From a checkpoint of a small image captioner: 5.56M parameters, batches of 256.
Rows from block 4 of the text decoder of a small image captioner, named by matrix and row number. Rows with one number belong to one neuron. Each number is 128 + 24 x the weight over its row's rms, rounded and kept within 0 to 255. All counts start at 0. Numbers have three digits each.
After each neuron's rows are labels from the 100 texts, of 14848, where the neuron reaches its largest size: "fires on" is the input token at the peak. Only what is clearly more common there than usual is listed. The data: photos of plants and fungi (iNaturalist).
# gate: MLP gate (decoder.blocks.4.mlp.gate.weight, 256x128), inputs 0-127
# fc1: MLP up (decoder.blocks.4.mlp.fc1.weight, 256x128), inputs 0-127
# fc2: MLP down (decoder.blocks.4.mlp.fc2.weight, 128x256, transposed), outputs 0-127

gate.255:124124116137141131141068146133180120084126159142130173090105112124145089131161082142124111137144127126131110102171106123136103171173149112095144157132142126101132082116127106128109090131118117133110145131096134125148085188124126151134121155131145126126113108107099117179158167122156096184101153103113123157083092111129148113115110132133122101164113139148127142106114163100144136163139
fc1.255:110114137143152132140106129140152137102118156134136157114142136098142123130146089144094126109119079134117123088153110133124097169167139133085149130135148121074126087125120115137127077142082118112106186105138126111149094181109142145151141149118139131090144104123113120151163119127134117159106159116112138172100111126125159104076130129138115140169089118126120138128097166102142145200087
fc2.255:053122148119141102175093098097115107114120178125112122146161151119087109139108154146110184147150184121105120114137109105141175128136113096103098110144121072138151088159162141154090110086136121120141119112104082117134134162140152137189151154131145118130155119117150117124159132140148130130116142107137175125157141140136102113139108130112140138148155153138126124155121145131102143141157
fires on: "juniper"; "cedar"; "horsetail"

gate.64:134140107099124121127082149180134078088149162136100130161075148108109158101149114129109124125098127096123082141082135118149103141126129089115152159129159117153114154138125136156146113117126085093120080145102107140143172138092134133093122162143125171142154157153148156148124145163136120110146151115128119153094126106179150115126112125167129154100168118131128116135132092165113149159124
fc1.64:123121147172141122113130166156111154154112141132136140148136183128081159105130111142110148102138155132121170120107118158124144105144109101096146154136103119144139124138131112091154137104147094096116143136100125176117108150116083096105141127063135154147153102077166145125166156140102100135127150077124114118159145135143160119078080145139098135125166108145106113134124147101142123179130
fc2.64:114095130144147157108097144074131121168148106076107124114135142131102154125116121129093124105094140135130072143128149104108145152147188117149116141118170162074157118127136156108160106117116094145108129129114138097125089111119110150137135073149141133086152128100113139099126114135141128128138120108145195126165106089102125179117141114117147119164129101111110107164094103134151114095124
fires on: "magnoliopsida"; "liliopsida"; "lichen"

gate.120:117112120128103135153169148197151129115108140139109130131144092133148103103074083115115154075136133115088177131129170152128141135147127116104143096131141091120107169144141141189165112123154170107134102121124089140138125119113183127102135137133119092105170151105134140110088135120135137178149128136163118124113149123167121138145106120126149148125157110174118118112110126123145136074133
fc1.120:130116117139117112157100139104134115148177144131123095132099122136101141121177146173134097146144113117175094127133131101132123163130151155117145145130155150133129094094054116097124171137107076109138137073151195133107132159150120170076139104140122125141129115133115115129137141161120112121135142143134132153102122150145121076123115110130127114117097169115131138142111126127125107085058
fc2.120:144120114137140117097103139146125122152121167141117080121121139157125136146133113107137124180126105112163160118131117129116139094134137144150148100121113123158147120104156101070106113090123095163111139125080119134139165114108098152124129080110143074147160105136164117100096115183085104135167133119139124177125163107104164114116172158124152125142071139151128117094111106150143130153157
fires on: "-"

gate.18:183148141086143115136108129141132134146182128113130130100106126145132155124105105156087107143116098087150119150128119131134111142129138140149150103136097104105126171141149078099152154087111131131138145172133144137186093145149148162123116138142116179134157129156109121150123094113101121116127097127108168146070144114115178136111126105160140096124155119107154098117105137185135155098159
fc1.18:173142123111115127161135150118188125159149116143132126133123088122120108130115145117141099169112123109134157141119135148120129120142147124134124168136140135134113152129133115176106121158120110094133108151161101129174128110150104109106164138128154157173079134171109093142171110113102092156072132113117116095085140150105118161130150121127125112173056136144102104108068150127108154122123
fc2.18:137127132133139157162118113158131100105142149101117135177124131134169180120144145169112173095103107152133118170113112108128122134119132115160157145154169175110126154159132115140130112119208118096130096121120114114154158106138108122156141150126065109146100160148136123080122195104133138127120132152135147122137119130103133101081102139126112106142119139104104156100125116129107082129100
fires on: ","; "common"

gate.44:136108120130126144158117111111109177117109121099118159124142148131133167103097109101116123099174149096118195165128129127112122124137105136185088107157162120121158156137138142114117110164153133145114111184153108136162199098110110129117122136109121117122134126154104106108101135099141119153138134107109172131095163147136127113113139129148107107106143119087147103161101086172120179118133
fc1.44:133130143171151127134143163137154112110147150134128118130160128133141101125136143130134079150133151152114121132167146102129103142129119099116122149165193120109126105146097126123093102121116136130133119155149136108119168114092160086125130162123103166101150088139116109076146135135105131145127155136120177123096110077116156121184178078108082142126163137104072097115137110136157140144105
fc2.44:148098120154119127126103147178140130126085119164139104127132182134123115128112131108138175134141130171140122157137104109101168167118133137112142111136134113097156092134115116107136068109106111147176079118090121156120108130120092107130137142142143113107125075128140125131093110100087124111140089133151154123141139151174173106100087141142138132113070104122095134100116156139135121089091
fires on: ","

gate.144:135137105109148165121115132194148124068140152148130146183095140111146105132153099096105113144124170127121147146173129126093159085100118142136138125129098102091146143151123149148113131123120125143117188142107110125105124121117155176132125133116104132110102151121134093139137167145101087167109132123122101152170177131106118082149089153148118105140101133135142143120120170155147164110107
fc1.144:126127104095099121128133095133122118150134137111176175123101154135104198183091126139170141135120158107098097087116128115103121181140149139150099110126159120131165118167113143149168140133129122151123147072126170136149114106132181081144099119104162163147123113118128143127122114156127130133140141114097112126126156094139118106111115168073145109080108110114105131150127122110144134120117
fc2.144:181099139135125137140115116158124110098147117086141132168109132103156165135161124120089145156147143124078130149153082114147132117113122117114090111118130106151104153103139161098137154083130127204110145140158131154127137111145152146138116092101154140113109106125106139099097122137173166150140129117154113080103085118162122153086142134158084155127104139145155132151165128112124130120092
fires on: "order"

gate.58:153138138128128160164101112162088153116155172140104171114146135085176107115160134139169130123143163114096115130124116134080135107108155137124137142150172101087117114073133152142113112130120154137117122135127113140137091132123148175108151145148121083086117104137128139130121112138113124143123127135135140161112107123117125128132116171125123112142115025081142120154103120185116145135145
fc1.58:131175122180128165120111081107138119148120095108148151111100145140158158114161124144128151140142153093123108112108073113113149147133174104103138115124124103128146120099152115142116071125127139126153115089128112097082131110152147159128156159128144103116127173124113122161107113176153107115161124151113116157126126114106094135166157147096143150107196161094117115143129141170116140154107
fc2.58:133106125134108120152143096156120103156095127136115107108079173106102114133145144119151105135161110166124106116155136082111088155151122150145133148149153130117140120124095127157130132104168098099115120138110144102114121119097134137093103151165162137113122168123117173154088162111101134128159130167152098112121159135111112138180138107121105165128173133094097111140080161114166186121117
fires on: "impatiens"; "-"

gate.29:093148150138118116146140070093074106127109127140168169133120116132128147138127086144108146115121132134104132155134104101155117059062124115136112133127116141137153178132103121138128128127146127190123132134141133136176135129132120149140153110102121149142125104128119136147100154140158116085144148118086101110130114187154119104116097130135148130141187135193102116137133099156094151117117
fc1.29:108165167150167087121106159134112144126081135135110141158107146164119158116124123132159092136141148131132155122140098113102092159093120138142098155155091130122130094121127116111114120141096108135166126145111139151100141111129172140094136170126101137123172082133135108120168118116143127090111127110118112102132092147092139122147131118162158128109173078194158096122147112174105117145093
fc2.29:101109176136153151111103154125125145141134157139111158129144162174120120210097130166152150114150101089114127128098093126144159102105119142204103084152127141077124128115118121132093102085118132129117123127147146152105131133167154137096127074129111097142131110158119120110126119140126115174108104137159122159127150129140117095099124158147110124129153117138147152130116093089124108122098
fires on: "paper"

gate.171:154151140171141115123130121125094175075168147121151126158190119119116108151120147135126115102094116145101125117125135050042146135138150133120100137170134135128150150107089145121152118135168128117091130150128162153149173107143132132123142128141114108174131173126119137127114101132086159149132173133122092108123125132121099120118127112114141126164146130151084145102097134133118138107134
fc1.171:150132116117128125118139110135136157168101114154105104107107134133122151125109136163114161115182169146125168139132152165140132161111096120148136135117078087123107126169127123114131068077107142101159105143170064111111155144158091130151105080132146077100161092150130105127160125108130096130118107143117107161136159113165134092146112132132108119112139130160139160148112143135142146122102
fc2.171:127098117106124152172100143161135149124166124123110087140097127135148160102139138104153092142128162151125132086104076181167118136111151180149140079137115143104123151091137146104108136131103151127177112171119177064097107153092098111147132138093107139121116145126152089124133132110124187130122147114102140140106137110118117112143095102119139115138100149113133134156138131141138132092110
fires on: "-"; "horn"; "ribwort"

gate.1:114125130127103137187163097106128120151102065117159107120148138131170120185098105115095107134154148115125115126138159104129135088168075101144128121142132107111127137134149122121138092160098088119137129161120165152155147180115156122115173135126130174126137139128099151133137131159156116150177115114104083091112122102112134110130148121096138125127165112146131155126121110105163169092136
fc1.1:144112177141154094107132147116101125137146156159153151137136142122153139100125077136171178104112113135115109127111084130141138157118191169162134147107075136118129126115135070124089179124134138163153095126130095141110168123165137121143113132139143102098133130144177144149138122124088107109110154117104160142114141144113104122121101097177144142132088157111138084106117141116133102121130
fc2.1:144113137120121148134108146151111159092142118143125098110120108113128123147134129141187124093127100136135151096169150152116151109076167129121126133175106172151123117117131095132136114137124119124126117109095129147156121120199119108131128177112100155050142145106144130140136111113103068135151153138133144166059128176113127136140115169102156124119101115134102115129112139121121124102170
fires on: "flowered"; "wild"; "viper's"

gate.148:156122097100095161101160159090124139140131082169180144142169090104133136123128159137122109099125122135126103143138122122150128153137146095121099163127161150122096108150163106136145163076068137109122117069123138088160128104154117163122150104138140101150129129104114115122112064133128144147138114144144122137126163127109146182122118099152145166131095120126139122163111123173136108122136
fc1.148:106125133143124112136078117134116100174127152143067167144111139157147157123123097121109125172099152146117166067133148122107093142137122137159123107104081116126135147095107136143106109179165121152139139171098157165132125144111134164158156158130136142112133104146146113133146148117123099070126141113099145097134106111098125106112130156166102098149116127105102087151151128103123163152104
fc2.148:119130140172103104107124141113139116114172116106157114144135155138117119153123124120151130119100113133148148083139112112122098171140075139129149108072156106121121111130097088138122130118101120137138104126163142175148098154125103121155139110159149095085120134081129135123123115150117135147123147091089116099131141149180145104133102129099059100147123120125116140066074135121075140107151
fires on: "class"; "shrubby"; "sulphur"; "pearly"

gate.106:144157110103170094133129148136126149127137132185068128104136103135091139105127142116114113129111140116111134182176112080114101139137124164137117076120141089134157143134109112105162122138099145097130112125125124145125146158162115088169089127134121146163151111159135142112124129112116124188132146073111162135110162137098164111139092105168128115132091125151166101117139112119140134101161
fc1.106:118165112112187086104103068137144132138159136149098101160113080155122129102123134158093137121127113137160088141183144130140116152112101106126073128138140160139186126128115155110143143102090148123081121130100092157126129135139117134156101123121075146121125119135131093125115107164104097168122137113124148156097117099133116134156085118154125108121129154126171116128139139161145167128130
fc2.106:124129158134093135124115130099125157157164109095136132120186150115121110139143099141121168122160122104122149162161093139138144130139137129130060110140169102142167110143174129121166122166144061115121133138120130126131067123108106096112081140140098145131101125163150088176142145137135087088129126135130114121148105111155112145161121156110121148104108138126115122163102145126153132079145
fires on: ","; "chloris"

gate.7:110168106131133115099145094143116106184093119141148106109154132131172135070141095115124159147092165136155120175096116138129115126134110141119148109140156136072088094127090172133150081103155135131121127134101119168126155117132136116141146135091160153128101093146118139150152157144116082128113099100169103136113152105155148120125132109082121141161159165118131131136142122153098154104114
fc1.7:152134145157099119149105124126169149107106109152122134165097128100150127153096118063120111117159150135085137099133121116137180121151108142113106146099073128166171152146154092152128133119121134152098130101134091127130136119093110131155149116152100188160172139114104151126141111133133094093154085117123147111123124171121150081149130115148096103110085128135144118107147161152153137136152
fc2.7:119150113197102113152143097151148123091137130155148102160122154103147134162168120109144114154138135147125084137153130106130143141123099154113154124106090106167121146117153103141170109127086153117112107137153087166138121134093090145149135137114112129160120155113119200137131113136086076123140120096113102096118135142078183138162138127133108085159120110126106106131104107142125121148136
fires on: "order"; "marginal"; "evergreen"

gate.11:129126093139103086108132100126164092066152119103097065152164131108115110125155118121131147093144158132119152162148154129157074118114116141142135116136080139134123104139110110076168112149134130095159140152166079151155189178083101120094150141097121164116113119112131150133125127139148153138104130144144165120100132129103126123117132115144163112155133139156101123121129128117115156129112
fc1.11:093144115150060068125157132093144103099102157137134119122158152141139116154133108134138130108077113068128148181166108144141099116097167129126103112087136143158099142150152123135112139131088139109147126134130117148145141130122098144118134132161107146144105157136127178110134111128168166122130095090119136137134186143170103137140167083127115134127122107131099112118137129114120143107078
fc2.11:135129115160128083123149106126139112120113141118148091160138158086158104130134155145141112116108126178122086198130098135108160107170137126137100154097090121187147154136136170128101121122159113122139131154138128134131129094116124098130155134090131154113140134127080133118106127074140117146118123140150159117153137132145123099108168131170143132074124177116105156146176078133149123148129
fires on: "class"; "avellana"; "oregon"

gate.80:081150130120120136141122170106139109101110152178101133104080103147148183140135124099106104126148124158111141129120106104116148130176110105077101141118114108114159143152125105174114129118164138129121087167128153156115105141149091145144158109148112132156089117118129132133122092143113150145160176155138132132128103131172138133162122147174155119158093136149125091066098136134101140140115
fc1.80:099114156146135075094126151094134144129090134179107102128140090096158138156129135115141091138160099150113148111132154115161132124133128090112114185121120109134189118147086150144142121094105142164150127101140138113105132103142131109155137155119095148109106077133164124140105110129143106133144168131119118144123104129135132141167118130144093123142122125118105119082154113161085083196106
fc2.80:142117133101167131137123152094146157135070133118124144111118118160157145113089133109096113116164124113187174107119128113131155141123129080149100184144167144140152171124135119118135134115139079186114118150101118155119105154168117131138110112146152126099106166121147119082147133120108110122143105148162121143134181128114165125102141106153119131121134151103123143124105121167185125170106
fires on: "-"

gate.3:137143104112171140114167130150097117104134144148129126149144093093127123126147095104170129122146140125149108141109118117133090116103124137171096130179178142115103130158095125129123088100125143152124120098122079139164090124134132178136141156130125131158158159140127090148083119146158092134107119127087157116129132143113117092129135083209144128141131125127158142153111118160118139121068
fc1.3:153136088077110141128132107149102094103113103144110117138156100110137174141107112119114122122137118125089118124161160103127132124134148139172126156157096125147131090108139149108167100135160105138095116074118147114174148089173131082129100104107139108148144135120106136139127178070102142157113144159102118141111174095147151138110166124107139080118167123113127147174131149107144125134133
fc2.3:167110092153152135117102128110135135086123110135113140136131093168096137159132101106117111136124113149158121175094117110136108167128095091143115140167131105195150110138188118124158151127126125178150141166151112143114085110158110114100122125144104157139154139124136102156150108155095150126136134113133162119122147136175174123137077106116162084112094164112142157141130133127136160117144
fires on: "-"; "("; "hoary"

gate.47:131126128125063122133157110093111116113135142116166165158150143141133116138132138142116105140108124150131151112103163068080125136088123120113097121119120167140164085147133130145072111131124139168136136161113122137154166181129137143109079107133133157140110130115078105143122128109162094132157141097130088114086125096184145121130117125186112125134101139123135150158126150163147125147146
fc1.47:162125144107130123102134116131099113120130117149181096158109148098150152120087104150090152128111147102103150135093137089118116150127134102142126126161108119120181110123112079143116157119148137186110160132113163110140076090172098158080084108138159081153112121130127124113141115101121105137126107115137112119133124160145108148129154162155140185113105163107153141131110171141115120105117
fc2.47:132142176134155153138127156113152120139160097093154159161111097096092167112098131140154126158163115129137137140102134075125090087149116122109144094106109130185134125158088118115140141148119121131098146146142159090155165111093123129097135078099172145127117129130148119123108097095094123129156084131099144111110115119102148116083140120150141140161158120127159109149123157155121132159165
fires on: "bush"

gate.110:151131151145073131104132164151110160098110145121116114084121127144117122151138139129135072139115162105169152162145107110134097102196098173138131140142115140111112088115152116110150119137099137154145115161102115122128122131105138107152124137080109158098163114147129150117172121140105105146137106062113078109108121129121150103137142100170147158100121124104127120107140084145113105168147
fc1.110:143131087163169149168134156099121111091086158121110130109166129139148140150147139121113086120151123114128104113108074102091138141122128164108142108140150141088154195146143115128170168139132087124157093123102113135105103124108120117138157152142110130082146129143116107107125140106108158113142117111112166132133135183121135112119107130155150136127161140146146111108101069167089137121086
fc2.110:143128131135128186129162115130137138135110126079125141174146159126113116116134147117120102119122152176108119133135173141108157115157145088092155126107102090130141143108119055113147128123152133148135156164131112135117124109175125172094075098157148116108185107110105156107128152094142163142082187133103125126137114116106147153147111117148145138097127110112128160123127104172110129139131
fires on: "order"; "-"

gate.116:133180135089123095109177109130112155103140142150132142103146165106122166125169109132108114171098093094143134116158095120100120109149100109118105134113125129164153152127079163131158140129077094120107159158118134139152108161122117132092133083078117099161124120124149173121139106144109122122131105098145138133099104124114112083144113107122132102149131134104186158130136112160094162109136
fc1.116:130142129150118123145137143157101141171150101076141164140101128159095088108130130133098154099121111186127117135141091076134091132146091098150105134124127161146148131142158141160125151164130093142150173153084131129116114148139099108113124129133157097155087137111152183169109099096106137138099114111159126138091100112165146100142122121105128130149125180094126118095135101141139153141127
fc2.116:141092105107136117123141085127141119150135125116084156158083121121145147082164114104132129105141082169150118101146083115104124136105154090103138099125131175118119075162174098127136118101124168147142103155133160129109123127121148135132136115161122170162129085128087128173087132090109136130111111135119092145155115099146117152128112099117095101140103114119176122166135115098134136128160
fires on: "order"; "fodder"; "campanula"

gate.127:085160089105073125086149116152133097109151105127143143103130129105107147148163116116139147139109105084132156107113106154101109111135069147116133069183122130126106147148130116161156159112111131152127129078163152114152115125130142133150143133116143091172117113104151095117140139128155104126158098119104138108151164143099143116151108103172119109147127131148084151135119109167165164116141
fc1.127:138134173140120114154141112130099141133135166155135087127120093149144120142087143159101135142100113179128166141130174102182142124157144095148120157099151109172157096163141114134091130133125094162133119119120143093106132068071133108151141130162146091152175119121146117145117091128112132127124094130125152118156112137116121095130132096135122096096074112167128127111106153108121120102107
fc2.127:159135131118130090109138125098109092173107139165073093132135151144140115141154139146104129094122102118112159115110111159127088117152109150144144118123133141133097150081148106156150133124164061140131116102137114136143104117141096179135187132157151130099153138108160143102088096150144090096110157159139122133147109071119137134114128101146101106114141135117133112170128179135144094117121
fires on: ","; "spiny"

gate.215:145113137146149150092110139151067116127111155150097124169118132124142118109130103149203107121119105138078147108134110147137159128114119115139070132187141138141125130112123128125131147169137156157127121155133097088153146147149177128147107118131150158128099118118142141120148116113086114084144145135155076143137136172135105097138125126152121098133148046141101139153143138134136150101133
fc1.215:097107130116130126137129106148108135139122123140131120139093130128181106093127144140158127156122095094085133080129143089134142148126128098125091110135115134167137110140127064147116106173161129111144134108126080141125094119143120096168095115135116175139157115124124113107120138149133127130140118139134072162143155086130137151137140097172095093116177109159063114139129063145109121124119
fc2.215:122091117130115142152118080095145162155099130141140112131151129152101105175124099161089148104125103110130136153099091153126139160099117111156116148149133137098078089122106137097101142125143148107113160095140150125144139144162166119128103161089132117093151156110133159159138131100149166136111160123113109108067108140124118130120154178143126100108110122095168123137103165082100131089125
fires on: "class"

gate.76:121165121119139131079143132123109119141122113145113174130141111143128144156121121135154132177150131167103141108145167172152114139136130115086088100094139125127115104176113085151142133141158149133134106129138123111111156146133102134113126088139117122149179130136134117136139145136132155107124083092135144164124110094156163097117037118163122126114143141141061129115090161118082137114109
fc1.76:144106115155103104171089150080113149110119109102141078140120135106113097138133148124128144088119121108138131152123112085131157124099114148175139177188133137119133170106142136116132146129116139139113089118150138123127115140108150127159144167140124180115075150132136139112080120134128067143145149160119105082132155182093097153138163139120133135110131100132166133126143097142173132125113
fc2.76:140178125152149120143115105113130138133118167114133106121126092115114167099118129109106118098130121115123112118120160123140102161131127118141180157178097130098186118137139138110118130129073092159114103137134148160162148137141176174139152177172183093116114132121123122130115132112134112169106134144096138100138164148110177156124120155193132096150122107144115135149128122107130122106090
fires on: "lesser"; "greater"

gate.22:106153094115098131175138157140145134137146117130145165127138122116122070136144123094115098118093166117140072145188129187125146153130153129158150132147093131155169070137155113125103093135143130148125126165145104103130136121108149108151126115107142127145111176124161121124102128087134133140124159095130123098151180119153116128121093166116141153171138134138081144179128117133128104122135
fc1.22:115117096108138160103121153084143128107152133151152130135082151120180127139127099120168139095152160085108133158128121145103162120151153125132096128117097143152112089166165137150111150124117097116153116124145108106164105121121158203151142146153141138101102174090148149081105100132119171174126133139132076112150142098129113179134138157120104120095139136133107138123103127126133138130112
fc2.22:101154145106137130096128139128138120143163134173137123173080111148151135141123102110086126139096189153121113111077141111122143124100169179125104133145106119148124133110110105115177105136139126158138177113133149155131131163156146112129122107100116165082138162111105139133161137128139109127177114154113105148157157122127101127064148147126110125120084133135137125112087165157078141115120
fires on: "bird"; "bush"

gate.66:168109127103141125104138119155116099150115123162155136132100154140148120102167097164091129114172102139134171149139118103124122122121173137081155123162150123138129120130129152140100136160148124136134173105132103132098104174162114132115118112152156134131110159127104112098068115085109126144136105116144175090105136112196163088130129126106147135162104106131124143124077157145132159151155
fc1.66:128117130091157147086099096166136092129094115132134106101140135141131141153103142158102147134136091172121102151161134118102090137120150139119117169151130113140112139113081121159116165144123131138146138128113089121128129093103125163160124132158169153113093145120083099131135095146166153099146142116127147089121134082144147151166119152116090105190089147182122146140131152120135172133122
fc2.66:158096110082118132127108111167127177154091105113112093154107153126096128069125124111128123186113128173113147138108132107129159109144172111173109115169107088090113121129132100167142132160112164110151115113141090138140156126134152158101119104122145133091107169100133124095132134121147147128111124148168151122165148117154133133163146102171128131132134169145090146142138143122137149089142
fires on: "-"; "germander"; "leaved"; "corn"

gate.209:133121135168148118105119101149080151117126097088129129150132151106149122100100131113135136114169157159118091133105132128130080088104097155110147131159119112136107126138127134170136099189163099113176091162145114158135098122106107173158124129098140087122125149138135068134114123106095135186127141114105151125136099134122135157152097125144175126136157102129117104120132126150117074105137
fc1.209:174132086070087098153161119157124077163114139152132167148135107119160140123122139147107144167120137116112151105109104136177100124118174094132092150132161141119074144107099149126121160081122177140095102119122129115146114136133110166131102126133129173146107120140156138081126151105103125121117108096095105135160081106137138136160115145109118139155159139118127130133141127139111109157155
fc2.209:121112141134120141142132106117134093113091107127146125147130138139113089104107136125125134124123152114123122152083107144108143085155105106127081125099124108064125090065147119107109073138133132117106136131132168153118124123104128132123164130116213172104113155131089113140140142107088091120149128162135080140123126158134087147112163130105119139114108149169140101111105123114123131188144
fires on: "magnoliopsida"; "pink"; "heath"

gate.126:118176093123099120132129163153085148169142135099139116128138142149127125078155177164115149157160148162095146101138152125129124132144128148139148110136164134133132114134113115122130110151098096137114162121100108102146160094117056168118135122141116084107122174120138197135139159095103121128128129095137174130117160152111149144108104130136125125161111159155102140144112130118165082109119
fc1.126:145135117104140082139144145143109135152121101100133066145152103109125121125143121115128136167111112128101154131118131150112129117135132135117104116137122148131141114122163171122103160154106076155113117125122133105169130101121054119120109123142147091104172158111122135139156099159121137161130147100125126136129147139088109129102075169101132167205142090125169154149123104139090117124175
fc2.126:107157139116137121136102110158132134107161151105107094124140157154102098095167126103108104132129138163155105107099109116115085137133149130114098087132143121113146105116140144122098123159112111109132130155153180112097125148172142113127109144102132113106129098099148133185138094081133103118091160102117152152161146131199130155159140134122169162128134166158116133067120111107120094116125
fires on: "bush"; "class"; "plantago"; "scentless"

gate.55:154117137092099124149118155089121178118116094145147154137131102112097144087129137112112143151096144113117129113130077084151153132106116096135153131108134099081118160142103089161150124100122122147126105140115159104164152162079101131128132164118131140110123140105126109162142089172146135110167119110155108161124163133108067115130154166164136146156143141155120104119119169110164139126159
fc1.55:123137091105107104131146185125121117080149122122180085122122142166083158138149135098111139125126097149117153128073116088139114102111141155103112116114095121075128138125176155125148117162142110157116092149180113154141122133102110143111109127119087145126144067117099097137107109137091153105116128122152112168131098133103101109140122104098153157136154139093117166149134125124149151125115
fc2.55:146153148144117142104141153157130110095126177112123117120093149122146158122112157108122159130096103145113130129110057092171126147136135133130134109063108147108111151111149092106114133114154112148128114133157128100161141151077138109132131118160137124130156118152110118115127075155074133127155130166130108133131134113079107111136117119144141158131171094109179068134096140108156159152114
fires on: "order"; "alder"; "("

gate.91:157111123068147126097163168130132138155121112100114125145112118098131135123123101111127103158145136144103129142140138164123132142104125114121159091125103120149130116107152135080093092085131150108139124089160131169122176091101144101130151147120118164116157133133137133140093174175139137130150091114182119128131168118117163112086065120146164146109167125155121121097140143178127135135143
fc1.91:108125135179111114104097135162103140149127156123117140119128127127121160132144108114137121144108167171164158129123156082172120093135105125132121122101177127129125148136196111091103146137113075120123120117148111120117094125124114157127136116136082127160141117163139092058104136122108168152079138135095101138128146145119106152106154163129143136128094136164138140169165115113154101112165
fc2.91:134098098150121140121112126120083119112106168124126118136149124137141133105114094155128115106072111149130122104138122177108105125170170156152153125079073127120145087133167136107120114098156178169151107097132153166172143175097119148104139158125100156124140150149106130124163098097094140117131131109105121124122153120071121146104168164134138130162120120120124116137129123160145155103100
fires on: "magnoliopsida"; "class"; "agaricomycetes"; "polypodiopsida"

gate.153:129181128132129084080167118139141149163136099130147137069126114089155098167148105081110131069140137107135172130126144132172125113138121132124126162164129116118155128145144136092114103153126159094146158097120120121133124121139113171132113102145150098111150078130093119123136140089133134152119169081113104146128154158164139127122148151102098095114096134122080141124152130165144115115119
fc1.153:103133145117159113120126115159140125119131101148149135097150145089119131173129126104161082112113117090179181074111130141174164146066122119144095134129126152095132130114139136148139132128131140105159144152099091124113124103117103114125112094096147130140092141133066141133131119113173118173166145085119169174120134181123132125128130134076109132133126110107128107117119162127148115147117
fc2.153:084103119129129133148108092147181143159104146153131139079154119136139162110125092141101075143123155121107125112162126129125139102106174128094136112143095150138133151167134111139123159128117104118140099132122147147200128119149141086090138141140137116103126098107168145131132146128108198103126132126094127127166162140146097147133099159146113095114162129165180104125126129139107159096123
fires on: "lawyer's"; "timothy"; "wall"; "trametes"

gate.39:169142100150098143150106140127099164162152153143164136112124179148134128149155163150089102113122136088087144148102117090133130124149122131122148138150112133145117089159144155131133168149093168114124150128092109123128156194121164139103183130050137134134118146091153114124100139158095135140171114114113156116119108113114148115114084116124161113132147144121140089122123123147142114115138
fc1.39:147157087110138125134077163115140141132106148159171125125140135154148096105119135181110136153103158139123115148095155101119134121141114152116139151153102142135111111133137120130105112136085131140128086170126182147112144190148149120079136128152168108140096081147161161145129124109142107109138158175140128118131125148178103111160129098141100137157086109098131086093108137107132136154108
fc2.39:123163130130124091107102135093137144132161109096105140125150065118173118098107118088150159100145138085156103123137124160150125162166129136139105132085117134121150098189144123178093130114100106131132081135133136099164113126109090122146119118120143135078114119081096117144150100148150110166178144121126082156119139121128118152108093132107162142138154144112139120098110121110122113142153
fires on: "order"; "procumbent"

gate.102:103147137084114116110157150110157144131124137088142135111159161096179124169148129118140118152183128143127150137153146133147131146129128102123164149150134143177135131124148138139103143116120104152100101130111122090153140116111090143124147080129158120124156089085135112155111092109111155152102122091083061177112122154107131139149108125115155101161085123116152083141137113130108140090100
fc1.102:092133126090153083125107173149138140118126139125124117144128160140139130120142163155121093135186095156148142140169137153128114176151162131111147116098115141130138147161141140110099126118117133148128126138120158099112092099127128116116141114164122125121145133136143099182129118130094132176113128089076076188120098122117083111116170156137138096141068129151143129148150107125101131084107
fc2.102:116134036117146130109138143170131110129116123107182087105189088092114136114100149138121153079126121140133135143125108161143150153133173081182103118141130127124143106123110162114113183134137139090130141121130153164121156122096157139145174123159111118131106126114105156132124158108133104124156127131122130129147100116096105113115145132130117185146151103149141138179108120130120143131121
fires on: "bush"; ")"; "fodder"

gate.41:111129108120178089142100118165082109135132113169114123117123114120136141138139147120118152145081085131144110106092123092113115126141158116131140113141136116148125141143137099162151090134157138143136180147140175132117104132154093147147165125116112093178124137112140154108103121167089126139117110139158142156158120114140138103107130088132115101173173073136151114141196134162119110089107
fc1.41:108122123120096156148109113109143124139104170118153096098158117155100116141094140135116122152158160088115108130101124141156164122109148139166103154151157073126143109146139134105136158110195146111136098096104085129155151092152152142136148117154143131093136144131138152124145103105138113121145108158096095136128125149098105160109138142181192168099105153157130142123132109120098164164128
fc2.41:126128137070113129109104137119101138186108165136137128106133086135134097094106087147128121158169147130116116160161159141076187128151151133123123099154116103115141130151117138108083100171130087135141126093138124100153173110094168123153108138098139116129114106166146131108157152096159094138152160143129136135134112131158136104162137141111151182143133154108137133114119142142090159125152
fires on: "-"